python train.py --encoder_norm="layernorm_no_bias" --encoder_head_dim=16 --decoder_norm="layernorm_no_bias" --decoder_qk_norm=false --one_sided=false
Rows from block 3 of the image encoder of a small image captioner, named by matrix and row number. Rows with one number belong to one neuron. Each number is 128 + 32 x the weight over its row's rms, rounded and kept within 0 to 255. All counts start at 0. Numbers have three digits each. After the name is the row's rms in percent of the matrix's.
After each neuron's rows are labels from the 100 images, of 14976, where the neuron reaches its largest size: "top examples" is what is common among them. Only what is clearly more common there than usual is listed. The data: photos with spoken descriptions (Open Images, Localized Narratives).
# gate: MLP gate (encoder.blocks.3.mlp.gate.weight, 320x160), inputs 0-159
# fc1: MLP up (encoder.blocks.3.mlp.fc1.weight, 320x160), inputs 0-159
# fc2: MLP down (encoder.blocks.3.mlp.fc2.weight, 160x320, transposed), outputs 0-159

gate.52 153:114152124179063162131117153082174152162116089101165100173105137107111081102129141139109151164106143115123112155161106149139070141192140141150108128133179164060139111127068149103082145138116117124082148143121121131159103118209166125064144103143170118124105117094180132127154090136166080098055143131157117163121114125097148088141161168113139142143103113131155104140148170108164124130120118089122147124061137098120143132167073047168132126050051184049145128183155182089171111116110098
fc1.52 162:109137110146060140114120184127169136142142102147139101157132151115088045102121133160115131173094155111125089103163113104175090141177138171128087111170171160090129092133083114086081139099104088139076135132151124140147090096198149159096110152081165140126125101139179127132173128145174127116082156172101132131106114116069154087133163126168134152126125108103162095161187172107161144113169108124085152126061162112089160145158080106146119120055084174084120185173176148117204123167081077
fc2.52 126:111145145153129118072135036095135140127094104131166117167130126115078103136134103132122159142168125087158115127087182161131119161164151135223089132131111162142123124123087089121151168104055133137129068168171093156152109122172160161116146166129148135139111106111200088160146075106126149035073111123152095147103115123096180150138143081175142158075133089122151144187201132145086139100135145134079107149062136135116128130114091165104128078077151146166111137159143149144174062183129121
top examples: text has "sky"; text has "building"; text has "buildings"

gate.3 138:141143126121101182101165140129152114122092108106137140103115115083113172105070134154178155092093117056167104144114143102150123174076115119097123143163140072174091122105144164127104127155103127113162145095116137168132099091089133222107091156144182134102195171170129214082099126084133105098110153160148109126200105142134130077150220147147098118148089096131123138159143117107131131148185135100141188163138082134103125125112101128119138134166164145130184120131074173056140101087202165
fc1.3 130:148136110146132143094129158155172126080123112156139154078104133115078174087122141164176108101130095074179086174163125086166100144132101132097183163152099109157094141121161136126138151141124141075131177108129174121149148070104150160055051192129162124102177176142117162131144161049098128097078163174165125133135166119120149121145160173134104110155093097115134142143127115141111120113188170118164194150106070114100140153044106140100102149146155107130137132151100201038142129108174111
fc2.3 132:135086095150156160136131135153163189112112204168126140135118166127121118139154132182104118133165114097106090127136158069112054115132123127124131147113089109135113190080125146126124116151137130110182126074074177171153147107099137126107140159104101198088086149111118112143149113073192125085148195181155083128111188098108121143124056188171113095100090107114137084102126141065173164094115120101182201081134111093080125095053131144078111125118144110122166132124130089071159132114147123
top examples: text has "road"

gate.58 083:122152174153084086075151131152144150170082114118139138091116093165103167092140112134048131179105147120156157097150134136137147099113068204168144119169194132086084116137189143149139115110155174103109157055164131103154128108151185138165130117155103111083154139178105159156079172160145206082143123072098145071153162142105130091127133133135119169159114144116138148145089095182103135116091079105102146120109175067127110067153152115086106087110097134087157098092157126101142160058153118
fc1.58 087:149128169144135094165143158140143122123178136115076108101152137129067103108165141150145105148128146130056114123149182150085151084175124081134213058067109155126166148151119156108101135112191074067109133167184151068150160194123104113142145209191108128086091100072125130092113129106090103140167084148206146150081111135171120106132117106125190131102157130135158103130124148171119101125102114089103170106102133173095129140153083091112108127085141139082141096136157102142142081092166144
fc2.58 089:077127164144119097098099204064163112147108122137120150105116049149092106131131171118129125129129137071083170172102160174145159159192151125160118143152164135136116098133113138147099141171174106162160146138155213185081106166144100193106117139125133156135113141137107139144129128166139199113178172181109089125154103093186189176160055143109113089119140168155155146161103148133153062068124140126095062135110151132097169079080132162111107130093096123154117108106101137139169101123161169
top examples: text has "flowers"

gate.142 121:156053077104124110102115134153151125143137108092143082121137141104116177148170109146133149144090128150130120117169098143134111079110121157192134168102179131098155061102103140108148106151120128173128109096201095163102144148156161094124085158114161076105093113159125063176181133115157095088167126166151143053137089080137145086149119177123148111101166128104122137097146207119143092186135103137106101088190082130105134168136168087141142100191124089114159173071122121088123027144129119
fc1.142 121:151026111115133119111167117151127146176177089091111158078115121104128158096148087099161140183066108217122167115206117165110102111119082170150128180140140092130146059119065110132161085138155119157174119087158122125089137150147147101168120167125154105121134108168091088147127114092193143100173131141120137049116136097105138122144126134142143111130128106120064128099123179205145111197109088148127085128179083113138145112116194114136091099143156066107121160095134129130085117125102143
fc2.142 115:069088095088101167140082160156092161145107150101086125051131105163151094059116121088092057104117115126128164111062060133139086106092166112134178178112160112101130142177126118155098124166117140135099117138176161159112204098139156129187114204143159121108155155076098116095127132095123155115133187184127110111122161117124082188125147169118118113140158108128069116161157153093160091198152107123119081128125160149111145139066125169179137131132133060115150150101163165121107118086132114
top examples: text has "sky"; text has "buildings"; text has "top"

gate.28 085:138125082075134100166110105084068127125172187094084197151173102113095120090085137118145163123115130066147142141126100159113135097131138151117106126142152092133113135113122060108119178168177170077121107112217123125111093175120145117146141143107105080114107142145173090124142147165041094140105122130134138166148096126151063100147124119111167143091143137115118183130114070157187083161172111173086143113076116125059127115142134134080120164178190140122142034143145111083135156110085142
fc1.28 081:125130117041116152124113154145080103164134098156121130168125112141204081090180143112136123153160145123089089082120106062119138160086112167083133111105103064141159111134132162136067117143127114112187079147077120121163118098130034110070112146135098167129094163121122123153181137086135123139100111071097151148100179088165120123159098143122073161011095150198112174155185113127082128146114141156070133138114120103159135123122160126092125089201137100133113133140152144108117147154133136
fc2.28 083:142154194153080140120168125142154118115125160107121101116121135082127097095149147094116113132151159197117149109086176080094089166117174075147177112123116152138143112110158169143111207099229118125148132145065098186152150106156149122178192134116097105107150150187127115139119171140143109080108081097153100155109154056124135130045121116144141098135089103156088076071139104178138108128150109146130074125157113178105124136070128137150136140153173151166118164127120191174118156203126131
top examples: text has "sky"

gate.210 122:102150151098091150118170112133149106171154129103083137120125165166130130131098163129170134155112157152131119101159118182105116198144086153125135201166078120128145098134136160169200149143162129111125091115090132147054156123150160041091142127101142098147121104091091059074043092176125066164101073119071147153109169095201069132127169173109142104139128124123097134141126122156131134122209060134079161120105070140108130146124132172154113132098110133107158149126142113102186116147161124
fc1.210 112:141115150134078165135144115174102147129124163110148134120151130080130142109097165111167125152157139139105118113172138169145127169168114100129165142144076137084095095095131149143202163162139110121119094122090130171152123106102187085157160100108135114112223108073128062152072099211113079133099066131125174179157149105192123098144185141084132130119104163044072141183149150168105113088156116127099178147135113143145093169077154122191131070125130145128143098122152117164180146176149121
fc2.210 117:149113078100086127172097132155094169131076177116158144115060115147104126096094092128159108131113089088073107201138128151120164111126099114078161144108094150171129124119183111206146141104120096109134127181092150135109126129143173118208153102061165094157155157100161106184119086186109088125118097157115164158148168158129187148084147132085120082110086180040140122116113125112125121118140103150095174088108093107124157144134176108088111140109128155142162159166124094136116155158225126
top examples: text has "wall"; text has "wearing"; text has "woman"

gate.29 109:112095155116174207108162146175126170231132117104172160080135134128141113135119189117127150173117190174122067155148104113055084090090193149123151121112142103125085095114126116094093128164108152155132084129132136127157172117120126111096140114125134122137145135110074215073127150077139147183106167145154115108114142083132130136070115095114131110128121104125075091120128138117148128124061097119090126118143103104070157132189137166119231140085125127143126151064139079115134172081124120
fc1.29 113:161134081122088147165090119134099119064110127175095123051205133199171076154119144094136150114100100103095142092109162108125151173142104124127118162105125104136146178148112125157185119078209106107163117103142125127103115129128150106120140136110178152146075177141161076117096115167109095119138055054129156129146153135096118134105186089144141134113113112149109052073131087153090092122156070153187146125106144096125157129118094110142170104116164122122171064151163180164139163168171175
fc2.29 108:165133131155138130097107131152117146141059214139142114089114141124123155096188088092149136103126186174150115119155144085189173173170071093133076128107140202135156078077129079090109087109112123118142129186176153056116111201139148155152126100073143118133178181144150119130117083144138169116164080091111141101139101085110177177165140123083106161152137169109129144162115081079090206109130141166126151098118124109084162161126086166089112091103135177151119135115115133100139111150143101
top examples: text has "sky"; text has "buildings"

gate.16 110:182113089087067148131157129147131178153124130072177092160101120098119155128134121104104135106138137119116147135115127117159121106058169063119133203107121172076059100112120143180199116173098129105091155141126142148144085136115105130121093138170141125155139109155065096174098125141159073109135134108165083158192096067098152161149116161164098116116094143124085145142103100146097135195191101186166102122131078133116155051117160080161154065145122150115112112066155132138154153180092135
fc1.16 107:090149167154163164135092129125141080112132110164137160106154145151125084139112173143151081091098166162096148084148124057158093138188107135158105111147129103176135135150141126097067126073149121127109125123111115131138150142093144110086182146084091108131161157142155146107159124089096139155162146142068116106055130206116117159103119077120112156138126128130203137117183120082107126087103160103120117075200213094143109182166076183098131188088144114144120109162135129126128095106207058
fc2.16 098:113197117122121115103168083132141136125116125134128206125125099156156165112119147132151184094156134132126088112084139112155100072166195175157167124117178180160174106115096154052130182132089090148111129099124109129171168133120149142103074120130117140112110152122104137158069161148043168097093123122142148076047104115106194163106097118141146105120108161088177185099160127168150130102130177071176112118151132116136116140166125094113154151066140145169076137202129099153170102093098147
top examples: text has "flowers"; text has "plants"; text has "plant"

gate.90 111:150101115179163166165183151120105148139121191084161108093128193172126126092108133070075146222120142200211108156130147124107126069134102147103130119163132146192109124143140103145147086131133090134120179100105072089128150117143159162105119102131149146128201115198136087130078124144112162088115080085110094109138113167080077065149119094111120143155130132145138084129152087144085156117162105096133165095150164069156121096147103075132132080129118060149164138153145106098155123114160147
fc1.90 113:119112083105128146102163129129096087125135131071085112150159187151134149106100112093144149229129123138177134151165153105122125076118095126107092123175116128200155117141111107095193085104165086104143132131157087130111180133203161133141160130146178154119245062130160142132091121204128119145103125129137125086115156130073078054123108092139090126160134108145147112119135091120101163173154124098140155161173155123100123158163090138092181082135103114112139117088166125086110164071097142
fc2.90 116:143133092142145052152156095125171076176122169152130177124149121106146090151156123090176148115118139133120168094112120108144143145105156145128125124114123158085075083126175133120125087113134113068097112167120124082073127080099077158140172115128144113163159105062173099088046063187159107103173144099131165085095125142101113133094142164121162056141165138090134090172165144100124152104196055119153156139169140130116080099173133148122115103087102157152158159134150091091056112131102180
top examples: text has "flowers"

gate.49 095:141134134033118127138102153107165119068158185184153135146137150177190154115150113126118097156126060160091164096120145110095087189127131145129172174165150096109154058105137130127124143152129083136128179150148183116108159172129130090107123129135036048126076131134105135152141158122157058145077166078165132143097071091098139143083130133165145124145094163149118128173111131123115113129078130149165076164128106141108119159142132166099166169117165133179091137114125063142077128082133175
fc1.49 098:157148132067160113205133132161128099188116133167146075122112129112126144189145152161067108143144079155171137129112143127087108109124084103123134077146060129089102092123157160137150175178129127078112127127138152148161117127104117122110134127132141166186057149131107072151161128097185111146064126120152114182119119168134121149113113179147135084119080123144140100091092161091153145135124086099100066155082107068166140155152159194174156181118195129140118129122069130213140092074104154
fc2.49 094:076100156144111113102182126109165070177112121139099135182161146066118069133135133158133141138097150089142093107066156118073125123119164134149117160153062161115169146167128186123123183134167133043080142174154170143125105124089121152093122073153171179075153102148131137081153119112118158127088178154101118155122106149093116172122097203104185135161121091129165079130136144128131141108107109121102119141172152159152129169105062150219169131087183099149116162139108102129136158103117069
top examples: text has "wall"; text has "holding"; text has "wearing"; text has "man"

gate.120 089:133127116152092182157140166101108153143114094087113082139151134122104163096122108122122072195114081135113147192058183163062116124157157114093138093129131175098170124162192132137064087119134103102126139120093151157123112111119098139164112128099118150125166181123115114108115157181137154210097199111099127130161147147184134160179127135111165132108164073108087102182106130125131158080060107175058053127167144138111126140093092116162105098080169110163128141105159084194139117133115134
fc1.120 092:124121112084090113084042125176090158088108157113115147133136137095091106143126092158087138089123149131097136104145157205071228081067152119128185152139121117102092140139153120087162106156112116062097109168116087132109134203130087113132101124120070069114091142107078197143158166135115117207142149097156094094120139088135102146169174150100122165135088179119129128093138155106188130193117116179153126153087095177101140111138106083164153152166134140164132119137133140126165157137123139
fc2.120 089:097116154150152134087160131094158105100109151136100076142145120072135114140144136097121182161151120116100141100145152187170129105064089132099141127068118131110142183124095178071106095088140153126138151141156156059127094122073112160147129108037174116167145114162171134126097128113093159097080125088147094157089118173047183112156136124181162141146135139107193105149159114116101134165090123139095170148152063149155101051132152132038120131103108129130175154131143119197153135123176162
top examples: text has "flowers"; text has "plants"

gate.211 103:135133181178128168084108127160162137117117161129150126137144071133132123120102080114109165176092100090150110145207155071191076098188114123154095153136120066123168139149147150083094159152108104072120162154117106115068071181100113098174120124143154157161150131138129184121176141143085112107116144138106096136105059181177192092141116172159132159128076130182124094093165183119124193101126135090108160167131097088066147106149104091170177164130087138109107127110117168120125083152131139
fc1.211 105:122094111138122160074140134134153115144145125155161077167146086158161124125076126107143187142091100102195085076157187101146142143146140122139091126108163142138182129116142149032091164178128072144110172147105083091145110090133147139171145131162166141147163125083180163116115104135090133110116062131073151127166066162149182123094127137129169174100120142159134116108095179123134144139122090100133123146132172134081129091138095059137204196129082098152140163148109193125136107175168068
fc2.211 109:119192136182161121132128156075135142110100064129150124117140115066131077146135150133158191136176082114164130073148148103145118082114104125162113129091182138156126123164085131090160112145110132120172065166074075137172104070170124115100082100128203133171169090131167174121111168155091107098072185103119092068137107138144148065116126137142132136103105087099102146102164164176096131114155117100120149179146168192095195163162117115125123146134132163166155163136109142088126164158078082
top examples: text has "sky"

gate.96 087:157144072153105120108088213162066122112163120075119064151131117103108123145084150144176101154186138123081164123137093155135152134104116106166168179085152124094099198169096136133160080106095091134137107105117146109151115144115180154162121185111156103143119121083087186083123098127138143163097088090196104169088147171135038090138123113115062104190172102145113126151099137130168100181120141112172134122116074085133126075103116135092160121097127105093089130084100101170099149142137133
fc1.96 091:141166187136062132185106071143148132140136075111140208124213120154124122151120068118105142135127092158177155177047180100080140116097121153137147082147108116195173068139168073114132158087105130090082100081141113141115126130123098119111126165147137126127085095091130109134124131143106123119127156168065209110084133103119194174100093162118117185099127128169077128110164155134091139114093138150102093170116160166142131116131140094177095181121108125130131134154143097142142119204096130
fc2.96 093:190127167161219118106126112069096136181178113124136096167134143183071122083196128158127160162134134127152148147174083112136129145113121133167129065097133126113081175140138184141117101155104134132115151116118090121104119129113139148059142144130173168095118178121140062147136148129192131120122081138073086143123154111097236131103120136079103164091079097108133113081131127208120098133089193132100171159131105147166105126152089075094152156095155114139157131129111151111105104099072115
top examples: text has "trees"; text has "sky"; text has "grass"

gate.175 095:157135152134120161176149061151136104066101130092094105150120074140142052145137055125145122113194153144113119118111125159112098115134124098107135145124117161187054108135131153173142063150098173100172150120143175120148153125094095089104167126145144120117096075144102138120157190182142086095143077123162145084087141135158106181129143190121102141113139078152139186183169101114128153156120163118091151133100109203089123092137144152123106119089133099162114152128080030131065102110075133
fc1.175 096:169182150143154176120111109207152133126114114146105149156107133106109063126137043119109072123129143156091174144150112143154104148180178127117139142118142130140101139133118152210117049186114157123091185103186132166141148066152108117081096142105159095080088118087093052160167174164106141066158097113175154125070150155153148129090120149087156138114113130129119146193127073138111109168159149123124098130116106165106121167120119155153134046125168100118169111148139103120091167135089166
fc2.175 096:140115118096130143099103129110149170171120117124143061123142121134158111135128095143168178102159111155136151107117124189114134188159152090115121130175127101108160151177165103210182156129144082115154115085178108124075148121109078062123141127099141192100143118173154120152117168137161083115145090097122103142188158139080104088097125144132116170091145138059126137061106098153145070109115162162144144139152127150035168105125130205197106155138073114159132118073068155152117112126115193
top examples: text has "trees"; text has "plants"; text has "grass"

gate.81 110:164123142130148123093174081072150118088147130088135069134128101101169131124087184101153115150111103128115091141112146134090109132096106132093077133074160088137176173140099081183190153128141125192135079108134161189185131132112105156104110135130160122122096179099085120178141116149133178122137148164127103065132114126116097166137116138132119139202109112135173111148135114183080107105132151057103066084141131168112157154152063154171114152116163144086203118091062103108046172126126112
fc1.81 117:090111129146134125104157119159166121147118159143109152129099123120068075154170114142145094122108174135119156128172141135107135136141161125120140077212082137115113164123116142066068154127174148101146145118123093090125108171116120067114163111108068175095136088113154070105104133121170123138125168082107129124082110157111164120141151160038161171072137131096127160092085164121149138124130138115110145183034123043158095101163123143084107142123110072172099100213196133129121060135120145
fc2.81 107:122171109084140148154126128070147157133095172088121122163160109134117158131164156150133129152113191087141133132115173104174223093119118090102082139120085101105101103189132108151166116072088110127123136137102107098145131092098187160099114073087148094130176100181157150105116121162080134145101152051200129201132153215080124161118091141101183119165104093136132059141109079105121137140103112117123106110115158085120121191143138088166137182102136139170114111164129133107121132159163188
top examples: text has "people"; text has "few"

gate.10 117:140115074157145122163130173130104103145106126099148121113172179132135139199133101068160069105075089137151151093084120136199111125118137124127158096120100180158144216128132118118144136088148172095111211105153183067050171128156067093092085151151124081140108104205152101118132027145151137161139170105124157113107130096133139123127104117126101102104156081091158107122103137158071158110109093146160141078167123126126131154094137146192139099151142123131084151136077128154090117100126142
fc1.10 110:179093079144144127153119134118100091158130144105122129181141164132116101166132127082129061097098099155155074131121150113182139175160158095090128060138065152108174171131110077112115127097160142124106200130171150083099145108193094128100138148187137125116079137185110134134218070116205167164108157122154161127086153125100103124122085103110106133083198128156148102157086113190096140120158104182109132089117059166145129146117107130205123086112144137126101124092121096149139118094136132
fc2.10 098:126117120130155133148087140117201054144120101120120122038126131106093096103116096116083148137193121168152099120121105098097099114136123118113157120144139144149120129103156081222127143155127143152057164106133137047092087112141161127093141128165103127123144156162097116107189123113105074227049139108096179127136105145131083115146168209134177100104129129102149138154127107135117120119128094096093182134101172172175145150108053156133121132142114154129103074124081139077168082156126131
top examples: text has "wall"; text has "holding"

gate.7 109:058109085144138122128154112160123064138104123090081173140072128152095134135132112166165133150182132121137109124168103071140088116131140100123191102180131108199121125117159139138114140173145143109123120077140177133156093144096124134127142144090173139146168148152069114100080145203159144102089132092157155133148060189089123128105169189165109107095133100156135128144123077118157109152104159086110130112058066130082130119130236145156095100134138154165139146067118083066096137101170128
fc1.7 116:111158129163110067185132096137161103159114115114137097099096123122042121166101128107153172132145170088208089117136127096139096092079152145086180139103100117180079164104099131199096141105141092098085132092092129156194087155145182141115171134089141157121190079145088147100128061141083108128123146114087138117160145171098110106179160174180104112082132130128124141142100092107126143097132164130054126197106144120159166157108118080149138149136142085105176084077120161104141106119131173
fc2.7 113:137174150112115126117143112126170099150094157097124117133104095099152116111136144144188089174140110141172137047152106111156089126065099142079135135169097051187140146174082138127153112137097116105148136167108154180132090112152184184121087096094134195169099183137120212114122065134192177123129103110109122090162118144150104126131071151195146140112100127172120114111170076094121168146158111163110153088087097123139133167119153125121148109168143122181060132172145130079116104106173073
top examples: text has "road"

gate.237 121:127091137141084153138178063131166140159159101165144129129193096083162121151169128096175103121146101085151156110162156190164164117117122125129157126070152119104184128126145114141042108101123133156092138121063128125180125141210133140106141095113069149136102161107162158168103101173130100153107103095126098171165132168137161141198178106148118144141112056105136222172115079084123139119105103123152111081092137133088071144065126119126094135159104177160073101125131125082134154143112104
fc1.237 124:141140174173122145168189116163090071140184096187111125121180091138138108161192117126160092146110105106147143111114116191141158086092121113168173147088128111100160149135124140117069156101111108155086139113086151147138114134137119199105170074162055100095119160086134126191102146135066126138122167161120137165169119122136109114196121153159061089164095046111140227147111096141126143111114107116122142120116149133083100157122135133131065133153074178176139145097134103115137145148093080
fc2.237 122:111158175143108171094186136093051123134147141119126145110133068141095108145139108084191092090118185104097115133114175174169128059089101157152174083178154174134147145119187060127074139162121127136091105104091160148134147103146104092140155124148118124146129155097102116115115129144086075120126116109110072174153085190085140124184136141183141177142149091120089123120117159116091137115146172132081151139130120122137142181076149163147104097163018107114063187131141112139104136172099125
top examples: text has "people"; text has "grass"; text has "ground"

gate.1 116:133122093155071104132097148117108141162119119123137128156130133108159173103164096136083074144158139110161171083145138111138126140133120156095052165156099072077083155132148133117147119121163177110114148102158163107105129106148097156126118107123155161116093140191170081125189193143108154087055125080063115113135131106150105089111180135148180169174122102157120088082064141098038156121177140121137140113145112129145135101113131129094140075136127101067138085071105090169180198129106204
fc1.1 109:129095113118166117113163127089157145174169154144119169078106112158110137153148156102156176177134142179169085146125038123135063146160167157184159072111171157139118082112142097090132129159114150126099116166104107106152144135064138112160167166139174177118184070123128080187105110122110118113119094129106148099053177127140128182149090108120156160126103138170166197106107081113155105145091102101176183128097120106108127159220084164167145146106130108079107123124153128109144153163175099
fc2.1 120:168195118146094103111134082155101096155097137156074122097149136116112140126117170106189183153068141205155142141082163096152086140181127141126109117123175178209154095124151078094157117083144093164084115155148086093133140138123138172094095116106126091174180145187166093160060101165141173077126124115088113094151146093073125117165110108137142157144134089150183147089088097114122162092186118150135168107125182105161130072153137155147102139092131090120091124106138152118162143096164070
top examples: text has "flowers"; text has "color"; text has "flower"

gate.92 096:126110109122050097090102143141092096123103123070139122094092175134093135141145160068147187100101150106142165149118148198179135148163173136158180107090116110193176149149087199165108136105130096101158130100109160154162118094171116140088104066154121123186129148128141118122126146112106092180163165109113186125115127119131095087082155155182175126078132134068179065138122084148129104108166115139185101116108131120144127163100139139116104192112131081154088133103098148038179147088126113
fc1.92 104:100067075189131114114111126128098148114137149081124154145126148131124118199123178135158125052067091116105184123150149132187137120155110098130134115135175194139138150136111125084105125138132128147172163148062090069180122117155137162134114195124181107099184092119096145116170104083153075138109176098185157102088102143111198078164123127130140108137155090090122126169144103126134110038156112113132127156091078079156078107189122111113120158078131110094102082169131137110134135079121084
fc2.92 103:071129139137125146121143192170124153097164142096109119105130159122082123148123129080114156154184124124093122084136111127124105124146154146129122103208136127112078115119106126126142070058105151144137174183161134178125129128148073111122133138168079130186168111169111124093150041094148141139088124141133047099158176069194143103140129154135186161078158141123146128152143132082092126120174153140060187140088174123102121114135161098113102135131176150098152092156152141135185120036059107
top examples: text has "wall"

gate.296 105:124151160154119133155148121142125093125141120148146115140097160141090091126137153123158113191123132105144100119084144112147102140113128152100121104136118090111136217137136099181167098079127149144155163196088183128180074130176117130104108039108115184082138125070116135105127123078092110082081143130133119086146091072133122121143162155128069043081132145167088160136113098080134106076126149157082171141136114165115118163057169152100114152190072076154152125193100136075130089100165119
fc1.296 098:179176137099096109133170101141117102158164137112138079135177149134178076115157091140112138162127061148135109144119095106172112124178052113149126157118118128117099101111148119131144140109154151166152109142076174151129136160176170103145122108157097166085055078087142061143127049108064201093224134151143099114110157093150135149185138097104195089139114157114156142115141166137072106120108125174163138069144180129120110117138112171144142110146081170137136103109146149191153128110095088
fc2.296 106:112173144082137128183148141133131124106178160123167097129080213125135147140151096116132205102109130115086132139137193180157181109146121142170146087155128186130150097152160078120129134064082127107084103134100149102156144120097084143145108084123092074150116160098160119179107132049070108191108096097143120136088065122053111141148114057117176136148106140108159151122098141127191049159113126127141138159169170149186125113156081128122108145150101165112133092098152102149153091134147152
top examples: text has "road"

gate.134 139:105139153086136075138176132108144098165138133036116142095134161147142192119099156113116225167120156150180118098190070138135095124064119123147087113133142126188109136126114103188168141136122108095130122153122113114124151119182118105150122082117200147136167122168117125146131093203136112159134124046096087087108141109083094100123168146199126157177107072083137103070086174108110149148148135104156147090191176109142130083146142128112139093107071119135122103136121109169107147119086159
fc1.134 134:137172097124137116105088134132108177054105081176138119153126114082141118145111091126144083061098081091081139157096160097127188116171132128123123105126074109105161128114147181103077171130115162167149169125141144135094134093109126163128167193095121120141097134054124136105186143082145114093148132184159119178136107092184115130197120136085125088095131158151117176173171093148144100087079159155107131154085096129102100207094122196126124148140142113143152157099111172060072118173156110
fc2.134 137:084128088147100070141064149098119148104145086174148143180123081163192085125120125181116086056159098109095153167129149119103106113158171085100149129072114104118129163125140144178147150123112112139153099142156202117158094155103103160073109201158104114135106126107087123065171104078124114139088195176142131171115145115168166175102104141125113097066143125125057100147165104154120115153098126134072135055111128129139185153078133150143168135149142114137157134135109095164120101211125101
top examples: text has "flowers"

gate.293 102:130131161088184119091168163093201109115121141158132154163129153136139173089170194150138077080148143113084112148119191069122117073151151178176159111164149074103123092089093097116130119169121087132151111089152179066108131136123090129144154055121099124100144119158138099154113156189165131127118069125153207173147123170115077144077142181096139150165170171119107133186132121143132166133129134148102099137160120152116121174075142108107129168073093153151101148153076164110117078108084153
fc1.293 099:134127117079165154158116101084154155085137129176164155178080170126127141147169130135178076082147137102127113136145190135172118102135124041166120085127113035155136093146127120117169136126106107140111146103153147087142160161150106137154179115086107154145091120127188145202096122093115105082099113144193197174133132181090077137142119145071103154166204185087107124192152154125138122126134111138142115118124089135129112179106124129059113144126073114117111114104072121094127148149057138
fc2.293 109:115153166134171136127104105146139147107174123104168138096101131152120148105131157129129130066159160085089168162076205080141130207184141081166137166142172128128153040085113120103107127157099141143067151129189144182148138181136109121125150117126081135123144091123137107169042064170151097118129135109087169135140151128087105109104179131091117167123135132137140116165131122074143111087131151165174150170119161153098086137126128100145103031097125151095166065081150127113109150182101105
top examples: text has "road"; text has "buildings"; text has "vehicles"

gate.294 115:111141104170135141102076173105153104150105103116176132121179133108147137168062152110084163178113084180090159115148171120101111197148134138109131113227088158116111159135160056159082140084128119136104141102166142141168135164147099142116106181121174101100147117166081070113210112098128078139086129129156171154144129108093149197115151153112124131137125109140139164124082140156046150147120174172117094141116103062120102178187105178132120102103139139144050105115129102136144148086138137
fc1.294 120:142133137111112122131162080094095152094143114115122101189136113074111110147182131152122171121076175106201069132122108111186123080129156170185074132095142130086155182161105133130162096161153124134189074096133142156090136110166179128122169167101105114153135146094106159099088125108141133096179122158058093149116100195198125070089144113128096146157154126083183154073107147148138103151108154102133132138135100212099132140102130051119116162164082110131163117132142127192143115159135079
fc2.294 115:132113143141199104133131118152159149122134108102129150161098130153134125157135084100141160070092216076141138120173120178120162083144103162149052131115136106086116160123109133130170109158084088169128103100082117161088082158125125085170150118119140148125114146132130174115130181116111094113117176138118120097180195179109118089060139174129068140066093124057120144126138101152110170132090136138162139112194085159088085088118177108115109122139114163162203126126185135163079108051148140
top examples: text has "wall"; text has "wearing"; text has "man"

gate.248 087:161125122137100079136114145164173154085166128142166094080156083116120096132150122108185104138154166072103164148136125184074174136116126059140122154095140099115140105074115063104111123129149114093089166173082136114106115168117038124121116135145106116102151120023111080096144148124088101135141198170133118143175122113153101188186110168194124117129126126103124132159057146098187148148141136137134119095169123111121107118128142113107132129147092211130187120126192058148114122137139158
fc1.248 094:187137094060104081102181148184095099121082095146132105137125124123109119123154101092096090139132148151157149112129090194120154120154062108140176134085150084140125117090143161138095106067208148167127166132111113126106106138176047138088080115109078110114114122104116151115149118153127060102081201149100096141134097147152182188113158124142166130124111068144115102178082117109142109132099054105141151123123091132093077125071164145154108185145097159118079122115200115151113080139109134
fc2.248 091:143127109125144098128159104141090129113161107107148081142124052084096049178105157091151063142127135081176134117149128155112158128043090129157151104101097133121220118117184113084076103097190094088145089137146154148138120162153134102113174143112129133101095152070137037122100175112117099114138094147132128142165176170142100107170159174139173137143173113164120180130112158081156085160107120129171085111123105141084113139126110077083098140168049156098113155119112143140142103174104131
top examples: text has "people"; text has "grass"; text has "standing"; text has "ground"

gate.84 087:106136090160097121123147140131141136132207162113098150115130155137076142175128111114109094102089102117165118096138161128183128212038162131168127174106151172082123076191126119145125114222120153112130132160140127108136130166118177130071111114120082140174116205072072138156120130085125063125111147149116182140105135108165140155148145098095123134129140134128141099156133132076089198078165127107140177130069120119155068134172148081077120145077142152097089161086083104108125102141141159
fc1.84 090:137188126113174134149146101057095152095126132095161090187188174140041168157100170191131127167187125149119146149157130075112126122084125108137109142090179115122147114066136106130171117148138184098164111173162093116151094159193151162159166185059086150161132151116103112193082146117099135140140062129163168177072078104113141098126107140089124148138105156145134115077070102122151150102184085133153129118075151105110108096146147158112097128164114085101115115128124091134145097112120096
fc2.84 089:151097135130177116092090104156068148146103141114144192126127062099061160085100120211117075111198125108136105124142140171107150093118134116159188153136154132167073174101171111181188151164160144109096086093129123094136151106129128130078134126132152137086157129082098155143104107153148124134136109047137182130101090145159131160126081060101131101135125107122104146145097156162136126223116191062111149180113117076105112096130137112139111116106142192121125083110149152085143149146106073
top examples: text has "road"